From a checkpoint of a small self-supervised image encoder: 24.9 epochs.
Rows from block 3 of a small self-supervised image encoder, named by matrix and row number. Rows with one number within an expert belong to one neuron, the router's apart. Each number is 500 + 25 x the weight over its row's rms, rounded and kept within 0 to 999. All counts start at 0. Numbers have three digits each.
Before each expert's rows are labels from the 100 images, of 14976, where the router gives the expert most weight on average: "top examples" is what is common among them. Only what is clearly more common there than usual is listed. The data: telescope images of galaxies (Galaxy Zoo DECaLS). In brackets: how many of the 100.
# router: slot weights (model.blocks.3.mlp.router.weight, 64x192, trained with AdamW), inputs 0-63
# gate: expert gate (model.blocks.3.mlp.gate, 32x96x192), inputs 0-63
# up: expert up (model.blocks.3.mlp.up, 32x96x192), inputs 0-63
# down: expert down (model.blocks.3.mlp.down, 32x192x96, transposed), outputs 0-63

# expert 22
top examples: shape: star or artifact (30)
router.44:504502499515504500546519467468483496486500484513477480501473491494499495514499505454500475454505546492510482497515521481506528458492460507532484540467494490485465511510525525518537470558526542
router.45:509500472511494504498512516504488499469528521528493479528476511497519507488533504483489498447510499455493454486514498465507483501427479460548454550493528517529477488493467537542522531472514539
gate.0:502467509542486521526530541482511528534486475490513462508489463494502484490499517501529528487528448504490505490504509457517504517487519479459492490476456492558555462511481470542511496513485503
up.0:492483515453494495534490496510539503503477509473485516531472531480482504539510507447508493487496495500518465502481506477525500514538554510521433484546483470457466523529500460499454502511540487
down.0:492528522476467467492486532527540512471520498492500548514507486507551485501521499484485500482484472463452515537488513512533541481499530487496475492498456456462468527531492492481483521485490505
gate.1:523471480505496514475496452505521496458508567504504479489487496487489536526464492535535542513496487534488485512515501483500490521512476537456518490461519454487483510509550490484498514477529498
up.1:471526467521522544517501478459482534540519503486522505515506450488513477484512502539546522510494522521513446528506527489488482498496471500500518478507479466506528511489509487465463524518495548
down.1:450513503502504512513470495438464477478498446512488506474487502528551503526510489497481527536464516517519529508497482513500512510536506513489480556453478486542539526536493494495488508503508497

# expert 26
top examples: shape: featured or disk (61)
router.52:522487528516522484482476503518553469484527457502500538510490536542485522488536537487490556484511544506503471500504469482483496506434502452499462535529542512510500516496468497506527517511524537
router.53:549545497476522494525526474457493530516512552460476539443494491509524522505503473465487527488524501465482435475502575516498503527531528526544511480545530490502522497461480517493457509497530456
gate.0:457504491503510504525487532507512507522450467489506541517475455551464509546473476522495525473481506526473502500512480481545520500484548494471509537492491506499507493489492531502524524490503506
up.0:518490508463498488502503524523514479480483526491491510514492491476478499482503516470501499546512509534494481445499454507532511455547529509483506518472533555496494506523555512520482476507507483
down.0:504484521524521514484486509517472499477499506505505489460505452494465528483521495484494487510478505493541484513454503516550528482545513539495495463515493529536493494493516523499520495504498437
gate.1:483522488460505520502510486493524520508499522478522507501473499508503497515527516519523521512509510496490510473469466469484536540494530461440522500496500510481519496478562497466499514518460530
up.1:527479488486496449524488494483475511501558463490515426489504484487487480480493522514533520497504479498498457537445509491495511492504467511492514505515521464459526516534471493528493484443542514
down.1:494488465509471533538494486488501480440546490527480463426560473497486493477509537484516510468509460489480463507507477511473481503519507469502543505543459516525520515538507530469507531482520547

# expert 18
top examples: shape: featured or disk (60); edge-on disk: no (55)
router.36:556495504485460486500501511532492504488506534517508463490513511508457489483503512510515498552487469486543502497502520493568523517520555495503492494461494510503530531493491493484493471535547486
router.37:550480479472492476476516511502476494491532492483485496462506522492494495507512473541487537504496514504532487482519481508489514486518485460496550484485502543487533506532550495521509546529513494
gate.0:521477488553471512525499531500518539512491493540480512502481480500502513546537480480556508527495498495460501547521493457473544495517495514448511442492554546460520500490488513455498473480523517
up.0:463471495534529456478531519537487479502529529472464483487469513487556503535542480517467517450499543509484486525450454475512445516518495472527473567499473473470508461530533493476502518492504490
down.0:491500513509532535504499521521479470488538458472544444514500521506506514486539518492486487495478500462545512479504473500502460493481483469566512530452480460507526482490543512472489526525481518
gate.1:515477521537475511489487515466493477526495472540527471456486426485518474503459530533516489482503495489497541460504477482483493497448525544525536476514501533523492513508522561516522478521494496
up.1:556484495487471461500497551482510498502536512563512486499487473489466497522493509486498529529484479502532484506507550484504506477489508523497467532469492443483512492496517495470479530506510503
down.1:498549465473527540490480546504516550516528504520512507527494483485489559542494515521503501512505471490513493519499516461498501446515513516498440471540471485521501482434479471455484491511498484

# expert 13
top examples: shape: star or artifact (52)
router.26:460497514507525514508506487471479519527455481478518480516492507491489461513486514503514494471544474489481532485501497536491464522519450473524500531516480505517529475484475526519490501529493537
router.27:527524485493506542513479450483488503486466490493449494465545499510528487511503515512491460446496514511487528449525501505463479475511481491525542524472491506468528490487528513516487470509502527
gate.0:513507516505502504499510469524501468510467472542491495511487439492517478496554454541547491460529478522500501473527488513494533477477492470516556495473492489457506426489506452494497518501548471
up.0:490496484525474503469516478502524538493501485460434470501479498519500532486471517459481501489496526494486499491460547505521536503510496523464497477501490506543487551510519558498498476472525486
down.0:521483493497494485449470507488496506508512498506464485489493500487486574532489525460489541471487495524493459508465507527492515509513530507489497484484469553473468483499482501493468491512472492
gate.1:443477499486531496535493500533529505481472486559527509477497503478521498524540463532505531505518506499507460497475470544523536544482515482547497510481501509498511487485470538491511523538503524
up.1:499437481491540551479526494520502513490495468510512506513499500483535514529511525506522519451525535497468448487497465504481514502512483503564532523536480457474523489504471489506529529525480487
down.1:499486492499490541527512467521501539476502436458535475515470521492514465515500518512514469445487493460476495471530463474492513475507459488509474477499508509454516472496504494533500533480468474