Rows from block 3 of a small self-supervised image encoder, named by matrix and row number. Rows with one number within an expert belong to one neuron, the router's apart. Each number is 50 + 15 x the weight over its row's rms, rounded and kept within 0 to 99. All counts start at 0. After the name is the row's rms in percent of the matrix's.
After each expert's rows are labels from the 100 images, of 14976, where the router gives the expert most weight on average: "strongest on" is what is common among them. Only what is clearly more common there than usual is listed. The data: telescope images of galaxies (Galaxy Zoo DECaLS). In brackets: how many of the 100, against the usual share in percent.
# router: slot weights (model.blocks.3.mlp.router.weight, 64x192, trained with AdamW), inputs 128-191
# gate: expert gate (model.blocks.3.mlp.gate, 32x96x192), inputs 128-191
# up: expert up (model.blocks.3.mlp.up, 32x96x192), inputs 128-191
# down: expert down (model.blocks.3.mlp.down, 32x192x96, transposed), outputs 128-191

# expert 13
router.26 095:66 43 45 29 66 42 71 17 61 33 39 21 41 64 43 82 51 43 38 73 44 19 57 49 60 41 57 70 43 47 57 55 49 57 46 28 16 60 78 44 21 38 45 44 61 23 49 90 62 54 34 52 13 48 26 67 31 39 60 45 55 72 62 56
router.27 099:35 47 30 58 54 36 55 47 64 19 22 49 24 31 44 36 82 46 49 61 42 66 42 54 64 54 45 43 30 57 49 64 39 40 34 57 62 39 66 53 67 55 47 14 43 47 36 64 54 46 41 55 66 39 34 81 62 52 69 12 63 56 74 60
gate.1 009:49 57 59 57 38 71 51 32 56 48 38 61 34 61 40 59 59 69 60 27 55 49 63 60 54 32 45 37 16 62 34 40 63 35 17 48 21 65 20 25 45 55 32 57 79 47 55 59 55 30 39 38 59 59 71 23 25 39 69 08 73 76 42 54
up.1 012:37 63 55 37 55 60 51 40 40 44 30 52 42 54 50 70 48 71 33 59 33 25 48 38 52 52 26 84 32 73 29 50 76 40 49 58 14 52 33 42 41 55 41 46 70 41 61 56 63 53 25 57 42 73 66 37 66 71 76 34 34 65 47 61
down.1 009:35 68 58 61 55 73 54 30 73 51 23 60 44 69 43 54 73 70 56 59 52 44 35 47 46 56 47 90 56 63 79 69 58 39 50 48 62 63 62 42 81 53 52 45 72 41 69 59 84 22 59 53 53 44 51 53 47 76 45 29 61 63 44 49
gate.2 013:39 33 54 46 61 44 73 65 54 36 41 51 33 72 28 61 26 56 49 47 67 49 75 36 33 33 29 56 49 51 27 46 47 61 69 41 47 51 40 58 49 54 51 55 51 71 65 50 33 52 46 27 48 73 59 37 26 66 53 56 37 37 55 59
up.2 015:62 62 48 50 67 47 60 49 45 42 62 48 76 40 72 48 67 43 52 31 50 62 67 43 62 35 48 34 57 48 68 51 63 46 24 62 55 74 52 30 70 61 39 34 59 38 51 52 62 60 61 78 67 41 29 34 71 46 29 45 47 61 41 25
down.2 014:26 65 39 53 79 44 72 43 39 51 54 38 56 46 73 56 42 39 63 23 69 60 40 37 41 36 68 44 61 44 60 33 36 60 47 50 54 59 34 24 72 42 39 49 32 48 31 47 48 58 56 60 56 43 79 74 41 42 79 71 32 46 76 77
gate.3 034:42 37 53 42 59 59 57 60 58 56 25 36 54 43 41 53 32 56 45 60 39 50 46 32 20 69 47 52 46 58 66 60 57 60 70 68 25 36 29 45 27 68 48 55 44 54 58 41 38 59 79 38 54 44 64 51 27 42 63 41 35 46 32 66
up.3 041:41 46 88 50 39 29 37 28 41 60 49 57 64 41 57 74 46 11 46 29 71 62 63 61 36 54 44 44 67 60 53 63 77 69 40 56 39 77 17 32 52 46 68 38 62 55 69 46 40 73 63 39 62 50 46 37 46 38 44 54 36 36 11 46
down.3 032:41 47 81 46 50 32 65 29 30 58 57 66 46 56 57 47 56 29 64 35 68 51 63 33 68 35 45 36 56 57 29 70 25 66 43 57 53 30 43 70 65 51 54 37 72 80 78 56 27 44 37 55 55 64 21 23 46 41 81 63 50 80 39 63
strongest on: shape: star or artifact (52 vs 1.3)

# expert 12
router.24 103:39 62 48 43 44 67 28 48 33 57 75 34 46 87 42 39 63 57 54 51 52 31 66 67 65 47 66 22 41 59 52 44 38 69 41 51 50 67 45 47 60 71 72 58 29 43 58 68 30 37 47 45 38 53 62 07 54 50 85 62 54 40 36 42
router.25 121:41 47 51 65 29 52 41 35 43 57 51 31 56 64 50 38 53 67 39 36 28 40 42 56 44 48 40 71 52 37 47 47 52 47 64 45 48 77 47 39 47 61 84 79 27 51 24 40 38 49 53 29 41 67 34 78 16 52 37 60 67 49 60 36
gate.1 112:99 23 59 56 51 61 52 47 69 48 64 32 54 62 67 60 28 32 54 19 58 37 52 49 49 33 61 04 52 49 84 45 48 49 57 72 51 60 33 30 46 57 66 41 19 38 40 46 58 49 62 64 47 57 47 25 30 63 62 61 67 59 28 29
up.1 106:99 13 34 27 70 64 42 57 72 26 56 38 64 77 61 57 28 36 35 39 63 43 67 38 58 35 48 24 50 58 82 48 52 45 70 62 46 40 61 33 65 66 41 52 45 50 41 43 46 36 53 63 46 53 56 30 31 55 59 46 64 55 41 44
down.1 102:40 54 18 55 01 39 77 27 21 57 37 47 59 55 36 31 75 84 48 52 53 40 63 55 64 49 47 38 62 36 54 61 51 49 59 36 37 46 77 49 72 49 71 62 54 31 53 42 67 61 51 53 50 22 43 56 48 72 22 63 46 54 55 54
gate.2 052:55 48 55 59 23 49 62 58 35 44 51 59 50 57 44 56 53 71 42 54 58 62 49 54 54 37 52 59 47 32 22 35 66 27 50 37 58 77 52 12 29 67 44 68 34 52 53 53 50 40 38 57 67 56 58 80 51 24 61 78 41 47 54 42
up.2 062:81 52 45 31 99 44 48 52 41 40 69 49 61 39 65 68 51 19 43 33 75 58 55 13 62 53 53 52 49 73 33 60 24 49 40 29 41 46 56 57 24 65 37 23 61 41 40 50 66 33 53 49 40 50 56 44 36 60 41 40 46 66 52 61
down.2 059:55 44 55 34 68 60 40 33 58 64 71 51 47 54 83 67 41 47 52 12 29 63 36 74 34 67 42 79 77 50 62 11 53 55 58 41 32 44 50 44 63 32 48 60 46 46 56 59 21 58 29 71 41 51 78 68 38 61 41 30 56 52 35 48
gate.3 094:48 69 47 55 55 47 39 63 30 32 57 58 36 40 39 55 15 60 56 49 37 48 03 58 48 69 30 21 58 37 52 39 70 64 50 51 29 48 48 67 47 66 62 51 66 67 59 60 45 46 41 47 49 37 53 49 48 49 58 13 54 65 63 56
up.3 107:47 16 55 35 35 33 61 15 78 62 49 50 62 65 38 53 55 43 60 53 32 65 33 63 57 25 61 60 64 63 51 66 45 59 58 71 86 50 59 63 47 29 60 43 25 35 44 28 43 44 43 50 55 57 27 47 38 52 34 60 60 23 56 46
down.3 104:65 53 53 62 58 31 39 58 65 55 61 67 16 98 44 46 23 38 61 21 62 39 35 64 65 35 38 41 37 58 58 57 65 45 62 65 73 69 43 33 32 29 57 35 60 70 66 59 64 42 23 33 23 73 49 57 19 54 42 39 35 58 50 40
strongest on: shape: star or artifact (39 vs 1.3)

# expert 24
router.48 103:51 55 65 56 61 65 55 33 70 29 25 50 57 48 53 41 57 23 57 44 48 55 55 53 33 36 60 62 60 45 35 51 69 37 30 53 52 46 44 50 53 64 26 43 46 43 81 55 42 37 00 61 49 48 60 71 63 54 25 56 41 22 55 39
router.49 090:45 34 56 52 29 36 67 08 48 32 68 58 67 50 62 42 64 33 68 39 52 63 42 40 47 38 58 38 32 54 26 55 62 55 38 73 60 36 36 55 57 63 45 45 47 58 69 55 43 33 29 72 27 40 44 65 53 37 30 45 39 47 35 63
gate.1 086:71 45 73 54 51 45 49 69 57 32 75 41 54 65 52 72 41 60 68 72 64 27 90 50 41 61 42 36 34 50 37 42 36 48 50 50 44 67 35 00 58 45 29 52 74 51 32 52 09 58 44 55 77 30 33 34 42 37 76 65 66 53 63 47
up.1 099:50 59 16 28 56 21 44 50 80 38 42 34 51 47 63 45 78 42 37 53 47 47 17 45 58 51 41 35 73 57 71 77 83 50 54 70 43 35 62 76 36 34 44 47 39 62 64 59 38 51 72 46 52 68 29 37 35 42 03 32 28 42 22 64
down.1 092:39 68 45 41 37 50 56 35 61 62 58 60 49 32 33 49 68 67 46 54 66 39 52 26 46 49 42 48 57 34 65 57 65 39 51 48 66 65 56 37 46 73 51 50 40 38 60 65 45 64 60 51 44 55 57 42 59 48 57 64 52 43 68 48
gate.2 076:50 39 49 80 37 55 54 61 41 55 61 59 47 33 29 20 47 63 47 45 65 28 71 44 69 61 66 64 35 46 28 46 38 51 44 79 18 59 52 61 16 54 54 29 85 68 50 45 42 38 46 67 85 48 45 39 53 71 58 26 63 70 73 74
up.2 090:56 54 54 32 68 21 68 63 41 38 21 54 65 56 59 48 60 56 47 80 56 58 70 47 53 40 41 31 57 80 39 59 50 54 49 29 62 19 20 34 66 59 36 63 51 27 45 77 65 75 47 33 52 34 18 25 42 33 57 63 45 46 38 34
down.2 072:53 40 41 42 60 33 42 54 77 41 51 76 59 67 77 54 72 48 65 63 50 46 36 70 41 57 79 20 64 43 76 59 52 65 34 59 37 39 45 57 74 33 76 55 45 62 24 71 38 62 62 38 32 29 37 51 38 29 56 91 57 66 48 45
gate.3 100:67 66 53 61 20 32 37 65 57 34 56 36 34 66 61 54 60 63 45 50 44 40 50 53 24 61 30 42 47 78 29 66 45 30 29 50 42 24 52 31 44 36 60 63 52 62 57 47 48 50 58 38 63 62 81 80 31 61 64 37 41 36 38 56
up.3 106:62 56 54 52 37 22 30 57 52 39 61 29 53 74 59 46 77 56 30 53 81 21 24 36 24 47 33 50 36 61 80 33 43 17 26 60 55 63 56 44 34 56 65 23 57 59 71 50 42 53 35 53 43 40 69 68 36 60 54 45 51 49 51 70
down.3 103:51 36 86 45 24 39 53 32 47 67 64 50 63 52 77 67 47 43 41 58 44 57 53 48 37 50 39 84 51 56 23 67 46 67 38 43 78 57 49 44 44 58 76 56 32 46 52 59 33 51 48 51 39 63 63 46 37 50 40 46 67 29 48 64
strongest on: shape: star or artifact (28 vs 1.3)

# expert 25
router.50 095:44 46 59 55 52 51 37 46 29 61 53 33 58 54 63 69 63 41 53 65 60 51 57 42 52 61 50 34 44 51 34 35 48 71 47 58 45 45 61 28 48 44 38 73 92 56 49 71 20 34 44 58 19 63 52 46 45 69 23 78 35 44 48 67
router.51 086:42 76 55 45 60 59 33 32 42 64 19 43 36 49 69 37 45 13 60 62 68 50 48 64 60 37 50 41 48 45 46 26 37 38 43 27 34 64 48 55 54 69 59 63 67 62 51 55 17 13 22 43 47 77 40 40 49 72 50 56 35 52 64 37
gate.1 097:58 40 75 39 42 54 51 58 51 51 66 53 73 62 60 81 55 52 48 51 28 54 44 36 47 56 57 52 39 35 47 70 56 55 58 70 50 44 75 43 42 12 32 55 24 54 46 35 32 59 65 62 82 57 34 57 56 17 51 50 45 69 46 70
up.1 104:57 35 50 41 59 64 50 71 35 55 49 19 65 45 45 59 62 72 42 45 40 58 33 52 52 43 37 62 35 60 90 66 88 55 58 47 41 44 50 50 63 44 33 50 33 65 50 48 55 37 69 55 79 39 40 79 63 67 54 28 53 64 46 73
down.1 102:49 23 35 55 47 34 71 56 76 64 60 32 46 56 31 46 43 28 44 56 36 52 53 30 55 57 38 52 25 65 63 80 56 52 57 31 53 39 32 58 37 52 68 65 48 38 74 71 72 22 48 67 36 64 61 46 54 64 55 27 50 28 27 60
gate.2 095:37 51 50 71 27 28 40 54 45 59 66 40 47 69 65 49 42 42 51 50 66 42 43 48 38 73 47 25 38 70 91 42 56 57 45 54 43 75 33 44 69 58 38 45 58 39 42 53 31 49 48 51 47 41 55 38 56 35 49 36 50 67 61 58
up.2 102:42 52 38 73 40 36 68 42 37 60 31 24 51 35 28 70 28 67 30 78 44 56 54 53 48 40 36 63 57 68 51 36 48 51 70 40 30 46 65 29 60 53 73 46 42 34 62 61 49 28 56 42 56 50 59 53 38 51 41 41 64 34 83 45
down.2 099:77 43 56 62 21 43 50 41 34 69 35 48 74 53 57 55 31 46 48 54 72 77 62 54 43 32 56 48 40 30 46 34 54 44 78 50 60 81 46 49 58 29 47 42 42 71 58 68 68 68 44 54 36 46 21 71 58 61 34 40 61 78 63 27
gate.3 082:38 70 52 60 45 45 49 47 46 75 59 44 60 12 51 44 48 39 65 35 56 39 41 40 40 19 51 54 63 57 48 46 36 60 24 50 61 52 74 62 57 45 59 55 46 25 46 55 50 31 60 63 72 54 34 50 30 50 76 16 47 67 79 33
up.3 085:37 65 45 74 59 53 41 74 40 52 49 59 26 57 61 47 26 56 61 79 41 49 11 40 40 38 33 31 53 52 48 64 74 46 53 48 57 34 55 47 37 52 56 91 50 55 44 35 56 28 59 59 69 53 50 73 48 75 48 32 69 50 75 00
down.3 085:46 46 69 64 39 33 46 47 40 65 54 53 29 68 52 47 60 49 47 62 66 42 44 58 46 41 31 38 22 30 51 37 60 53 68 25 66 53 53 57 99 45 64 37 46 65 39 68 70 45 57 50 78 48 47 39 43 57 29 39 58 58 51 52
strongest on: shape: featured or disk (63 vs 30.4); edge-on disk: yes (33 vs 5.2)

# expert 22
router.44 114:58 55 35 24 79 60 47 44 38 49 22 58 42 30 30 38 58 39 42 55 41 66 53 47 73 64 80 81 38 68 31 64 69 41 40 31 53 37 50 45 61 77 27 36 67 42 54 73 43 30 22 56 45 21 42 61 66 31 31 32 51 23 46 40
router.45 108:43 67 63 03 64 49 62 53 20 44 44 60 45 41 54 65 57 41 35 37 59 65 49 33 27 54 75 82 32 72 45 76 68 26 37 56 53 51 53 46 49 68 45 54 65 46 44 72 18 43 32 85 40 64 58 63 58 62 38 41 51 42 50 40
gate.1 086:60 35 37 55 36 60 61 69 57 16 44 66 61 76 43 33 48 48 59 48 44 63 78 44 76 65 33 67 38 52 83 68 49 34 05 44 64 67 70 61 10 67 55 44 37 58 34 40 54 25 54 52 52 66 38 58 06 37 62 48 24 60 44 77
up.1 085:69 42 87 48 44 47 35 43 34 44 27 11 48 65 35 62 31 31 48 24 44 60 57 71 51 70 25 31 43 62 47 37 58 75 37 19 32 51 35 23 47 57 55 60 52 12 62 65 54 75 65 42 68 47 74 37 27 24 68 32 51 49 61 39
down.1 084:24 44 47 71 51 62 31 30 48 26 49 60 65 56 74 76 59 27 52 06 60 69 41 48 72 49 20 39 60 45 63 37 41 59 36 67 64 38 42 48 59 70 48 48 25 36 26 63 33 52 76 56 73 53 37 66 48 54 33 60 65 70 34 51
gate.2 093:54 30 42 41 33 51 42 32 77 41 67 62 41 40 46 76 56 31 46 55 65 46 59 56 70 41 74 55 31 44 91 35 43 61 49 47 57 34 55 53 43 40 78 27 56 54 35 52 40 37 73 90 55 74 38 39 33 36 75 70 39 65 44 36
up.2 097:50 43 33 56 50 38 50 66 93 58 53 41 14 76 55 70 12 53 40 59 21 41 31 59 43 42 35 42 35 30 65 58 47 47 73 56 50 38 61 70 45 43 65 68 53 41 42 68 52 74 54 40 38 68 49 64 35 48 32 64 55 55 62 57
down.2 097:48 38 49 57 75 57 39 43 67 63 51 60 28 48 52 46 60 55 61 68 60 64 58 22 45 58 36 11 25 56 46 85 66 53 31 49 33 64 26 43 20 60 57 62 72 39 50 63 77 71 38 42 62 46 63 39 55 36 41 65 58 64 41 52
gate.3 088:23 67 40 45 27 51 62 69 38 61 39 29 75 44 66 57 39 49 36 56 44 51 55 54 48 77 55 38 62 42 37 54 66 30 64 27 32 46 36 73 56 50 38 42 63 47 68 40 38 71 70 46 47 57 71 80 61 64 71 28 60 60 34 74
up.3 092:57 57 76 50 56 45 51 48 41 51 71 28 52 42 43 26 78 52 32 57 56 72 40 39 43 36 38 67 44 48 52 51 61 62 39 72 72 49 52 20 37 47 53 51 69 14 37 36 53 31 11 47 42 45 23 77 69 83 48 60 54 30 57 49
down.3 097:32 35 57 30 38 34 33 72 51 44 59 35 35 61 39 59 35 43 36 44 60 47 64 46 44 33 61 39 61 30 51 19 54 77 72 64 51 48 20 35 37 58 69 61 37 52 46 44 44 24 45 41 75 53 50 47 49 52 68 51 74 52 50 74
strongest on: shape: star or artifact (30 vs 1.3)

# expert 20
router.40 089:59 48 40 42 38 45 50 35 43 63 27 53 39 57 36 43 24 74 40 59 53 51 46 26 56 31 28 59 47 56 52 79 41 65 63 47 42 56 86 36 50 42 46 29 26 57 67 52 21 36 42 71 23 37 69 54 40 50 41 30 38 60 27 47
router.41 075:30 76 53 39 86 59 64 69 56 46 45 69 57 57 55 59 36 49 41 54 44 44 44 46 80 64 76 65 49 60 32 73 72 50 50 18 33 51 68 61 61 61 69 46 55 38 61 30 57 51 42 41 36 49 63 64 66 68 57 60 65 31 54 61
gate.1 116:40 78 74 56 47 60 53 47 66 33 46 62 59 56 32 44 65 41 58 49 40 45 46 36 35 40 47 67 34 53 50 81 46 72 67 63 40 44 49 60 55 24 33 56 53 48 51 33 26 25 34 36 30 41 61 46 79 40 43 51 32 39 53 56
up.1 126:39 46 63 44 45 56 38 63 42 38 40 47 44 75 58 52 39 31 39 29 38 34 49 40 39 55 37 55 49 43 34 42 34 64 66 54 35 69 53 62 48 42 50 73 36 68 42 33 26 47 35 29 71 43 68 37 27 62 28 65 45 70 60 60
down.1 127:57 45 32 66 63 57 72 57 51 50 21 35 46 34 07 34 56 54 61 32 36 46 25 48 47 66 46 49 36 48 43 44 43 17 45 49 54 23 32 68 64 49 55 43 45 37 56 43 29 57 62 70 58 36 65 63 74 53 59 37 46 43 32 52
gate.2 096:50 35 65 34 59 49 62 52 63 35 76 40 64 60 76 34 50 61 51 48 32 62 42 55 65 62 77 52 35 40 56 30 81 77 48 53 42 32 51 57 03 53 37 27 41 51 51 55 39 45 71 43 79 67 55 19 62 38 79 55 74 66 53 63
up.2 096:46 43 48 43 31 49 63 52 50 55 43 64 40 35 47 52 53 36 87 51 74 55 58 38 21 41 75 59 63 71 74 52 54 63 52 39 36 51 59 15 22 45 39 03 79 41 40 38 39 56 49 88 28 54 59 49 72 43 47 56 45 38 75 63
down.2 093:44 53 48 35 47 22 37 28 52 60 60 49 53 77 57 74 43 43 51 49 67 59 39 17 54 35 56 30 49 88 39 65 66 57 57 39 44 56 50 36 46 34 37 46 51 40 73 52 59 26 12 61 06 65 57 57 62 33 65 49 39 69 75 49
gate.3 071:39 47 30 62 64 50 23 46 15 56 57 53 63 35 52 70 54 46 38 47 68 25 44 44 25 42 42 67 61 23 51 27 63 72 58 53 41 32 44 65 43 50 58 38 45 32 70 45 59 60 35 69 40 77 35 45 62 64 46 39 20 54 79 61
up.3 071:76 53 30 41 52 30 57 41 76 52 55 68 63 54 60 46 53 48 58 57 42 49 30 71 31 63 55 40 47 36 54 41 29 53 55 93 60 40 32 17 51 32 54 68 14 35 51 36 79 49 77 28 60 35 37 40 47 41 36 48 63 43 61 46
down.3 075:49 31 54 63 83 58 43 55 85 35 45 68 44 45 39 14 54 36 49 51 54 46 48 68 44 43 49 51 56 37 57 34 40 66 51 99 46 23 25 61 58 30 63 53 56 64 34 76 75 62 48 32 46 42 38 83 23 52 52 61 44 67 38 50
strongest on: shape: star or artifact (27 vs 1.3)

# expert 9
router.18 107:34 74 28 48 43 58 59 21 52 48 50 63 47 52 64 54 64 48 66 55 56 49 71 58 51 52 69 49 33 57 34 49 68 23 28 33 44 56 83 56 68 68 61 49 81 41 55 62 72 47 43 72 57 23 63 68 27 43 50 31 38 48 36 56
router.19 109:51 70 35 57 48 56 66 42 55 47 27 48 41 31 21 54 68 52 61 63 54 45 69 67 68 51 73 40 67 67 52 65 38 65 37 77 51 49 55 65 70 46 49 65 37 56 52 61 63 45 37 44 30 13 72 35 46 59 44 22 48 73 16 48
gate.1 103:44 67 31 61 49 56 36 62 47 29 34 18 77 64 35 91 45 62 46 57 36 54 60 64 43 55 56 65 49 54 46 32 40 54 46 14 50 46 63 68 54 28 52 51 50 46 76 44 37 72 64 38 86 72 61 68 44 43 46 36 39 65 33 70
up.1 094:64 27 60 58 48 58 53 59 71 59 76 56 37 72 76 31 51 38 68 49 68 46 53 73 23 23 47 53 78 26 54 63 49 51 71 49 43 71 41 40 54 28 35 60 47 47 67 70 58 46 51 45 56 54 64 42 47 47 66 40 42 36 64 53
down.1 077:74 57 75 56 43 62 29 46 24 47 62 59 53 40 65 60 35 10 50 33 83 55 84 43 68 49 67 02 30 55 55 53 59 64 58 45 43 78 61 44 50 66 25 25 45 35 35 60 48 68 70 58 57 56 43 61 41 44 48 42 46 61 51 47
gate.2 024:65 57 50 85 55 50 74 33 57 61 56 38 44 49 72 39 45 63 58 35 44 45 45 64 65 46 61 29 59 33 48 40 50 53 44 49 58 63 72 75 66 48 61 48 70 59 50 66 50 13 68 61 66 52 44 51 01 45 49 40 32 63 61 35
up.2 022:50 42 80 41 43 78 28 47 34 55 43 58 62 63 43 38 78 34 39 46 32 60 61 67 45 41 41 49 53 48 43 51 85 24 59 59 36 61 36 48 49 35 65 57 43 47 47 36 51 53 32 56 51 41 41 50 27 54 65 35 53 58 47 67
down.2 020:53 45 53 70 50 49 70 47 54 27 47 58 25 29 41 26 60 38 57 32 73 62 72 42 57 41 93 58 41 56 12 37 57 63 50 46 28 50 52 52 67 35 37 27 38 48 44 52 50 54 46 62 56 47 44 53 75 46 48 39 32 37 44 70
gate.3 026:31 51 41 57 45 47 33 57 71 32 61 32 57 37 58 78 56 34 66 34 44 42 66 41 44 62 52 26 51 40 57 36 49 42 41 79 56 58 40 32 21 56 40 32 29 54 44 52 54 59 37 32 28 50 85 61 44 30 57 60 53 52 52 99
up.3 036:60 47 51 60 24 70 46 36 27 59 43 56 58 39 21 48 56 50 46 54 52 47 52 51 89 51 43 44 38 61 41 51 41 40 62 67 52 38 53 68 61 74 74 57 45 47 54 42 22 67 41 49 61 43 34 31 57 67 55 35 43 54 39 38
down.3 030:29 77 55 42 50 65 56 43 33 30 49 54 43 64 58 42 70 64 42 61 56 23 52 50 60 54 36 45 78 45 40 66 56 25 36 45 46 29 41 30 47 53 57 34 73 34 49 28 66 60 48 29 63 30 63 27 69 53 47 42 67 74 33 55
strongest on: shape: star or artifact (31 vs 1.3)

# expert 14
router.28 091:19 41 37 36 33 37 66 12 52 33 45 31 71 65 44 52 65 32 38 41 55 42 63 78 54 49 59 40 72 64 63 63 49 56 37 58 53 56 53 49 52 53 59 37 67 63 25 59 64 48 63 69 75 49 39 16 58 66 48 56 44 51 06 56
router.29 096:39 59 37 59 47 83 24 66 40 57 35 52 59 68 49 40 45 50 12 42 56 28 51 65 62 48 56 32 49 37 42 73 36 34 66 52 22 35 53 73 55 47 70 49 38 26 36 30 37 44 56 67 33 47 42 40 42 55 73 42 70 48 76 31
gate.1 117:54 59 47 51 57 46 30 59 38 58 46 20 77 70 71 51 35 55 48 50 48 52 45 50 28 40 58 40 74 37 64 83 54 64 38 37 58 58 63 56 50 68 75 57 43 63 39 50 38 80 76 44 61 81 29 35 69 34 71 70 30 45 53 34
up.1 116:43 63 43 76 33 46 51 29 37 40 59 59 37 53 56 55 66 73 28 42 42 36 36 47 45 45 35 69 37 29 16 59 52 53 70 68 27 68 67 36 80 51 31 52 63 42 66 52 35 32 51 44 54 42 68 62 61 61 66 31 52 57 55 72
down.1 112:50 14 66 51 33 58 33 58 42 40 36 73 57 56 53 61 33 10 28 35 41 64 50 59 54 36 52 65 64 49 18 39 40 47 49 37 35 56 57 37 47 92 60 69 52 20 40 45 42 25 40 41 47 48 59 56 48 61 49 56 48 39 51 12
gate.2 122:36 42 54 43 46 67 48 34 36 47 54 47 52 66 53 22 48 37 38 67 50 34 51 63 64 60 43 40 55 43 78 79 81 28 35 50 54 58 75 57 44 38 39 69 77 62 39 37 41 24 56 51 80 24 49 37 32 39 50 53 62 36 31 64
up.2 120:52 21 60 40 23 60 46 38 58 44 62 45 41 71 39 41 49 41 40 70 56 35 57 80 64 55 32 25 56 46 67 91 80 31 37 49 50 57 44 55 29 17 45 70 65 53 37 43 46 33 50 49 53 42 59 27 35 37 37 55 44 23 21 77
down.2 119:60 38 39 54 27 44 51 41 39 51 43 28 66 60 29 59 50 40 62 65 55 59 25 47 41 47 44 50 79 34 45 52 53 09 52 44 42 40 45 46 55 38 51 44 46 26 64 46 55 29 56 52 44 46 30 38 28 46 36 64 47 32 42 65
gate.3 082:28 34 72 62 37 42 31 47 58 41 70 43 51 51 58 25 39 56 41 15 29 40 41 49 44 16 26 21 56 61 54 47 76 57 69 68 54 51 66 62 67 29 65 56 62 75 51 56 35 52 37 36 49 67 65 72 61 24 43 44 59 29 66 55
up.3 076:68 72 40 28 94 79 39 61 49 27 46 46 63 36 51 86 71 38 55 41 54 67 47 48 54 70 57 74 48 63 31 47 41 46 41 36 63 56 40 53 56 61 37 44 48 36 44 44 48 38 37 58 76 54 44 59 42 64 55 81 72 54 35 56
down.3 086:54 58 60 51 70 54 63 62 49 77 64 35 39 54 87 24 58 41 40 47 40 63 41 38 59 49 48 62 44 65 42 32 60 43 66 37 41 66 40 61 75 39 31 56 25 66 45 85 62 67 76 42 31 46 75 30 24 36 57 40 63 73 49 73
strongest on: shape: star or artifact (28 vs 1.3)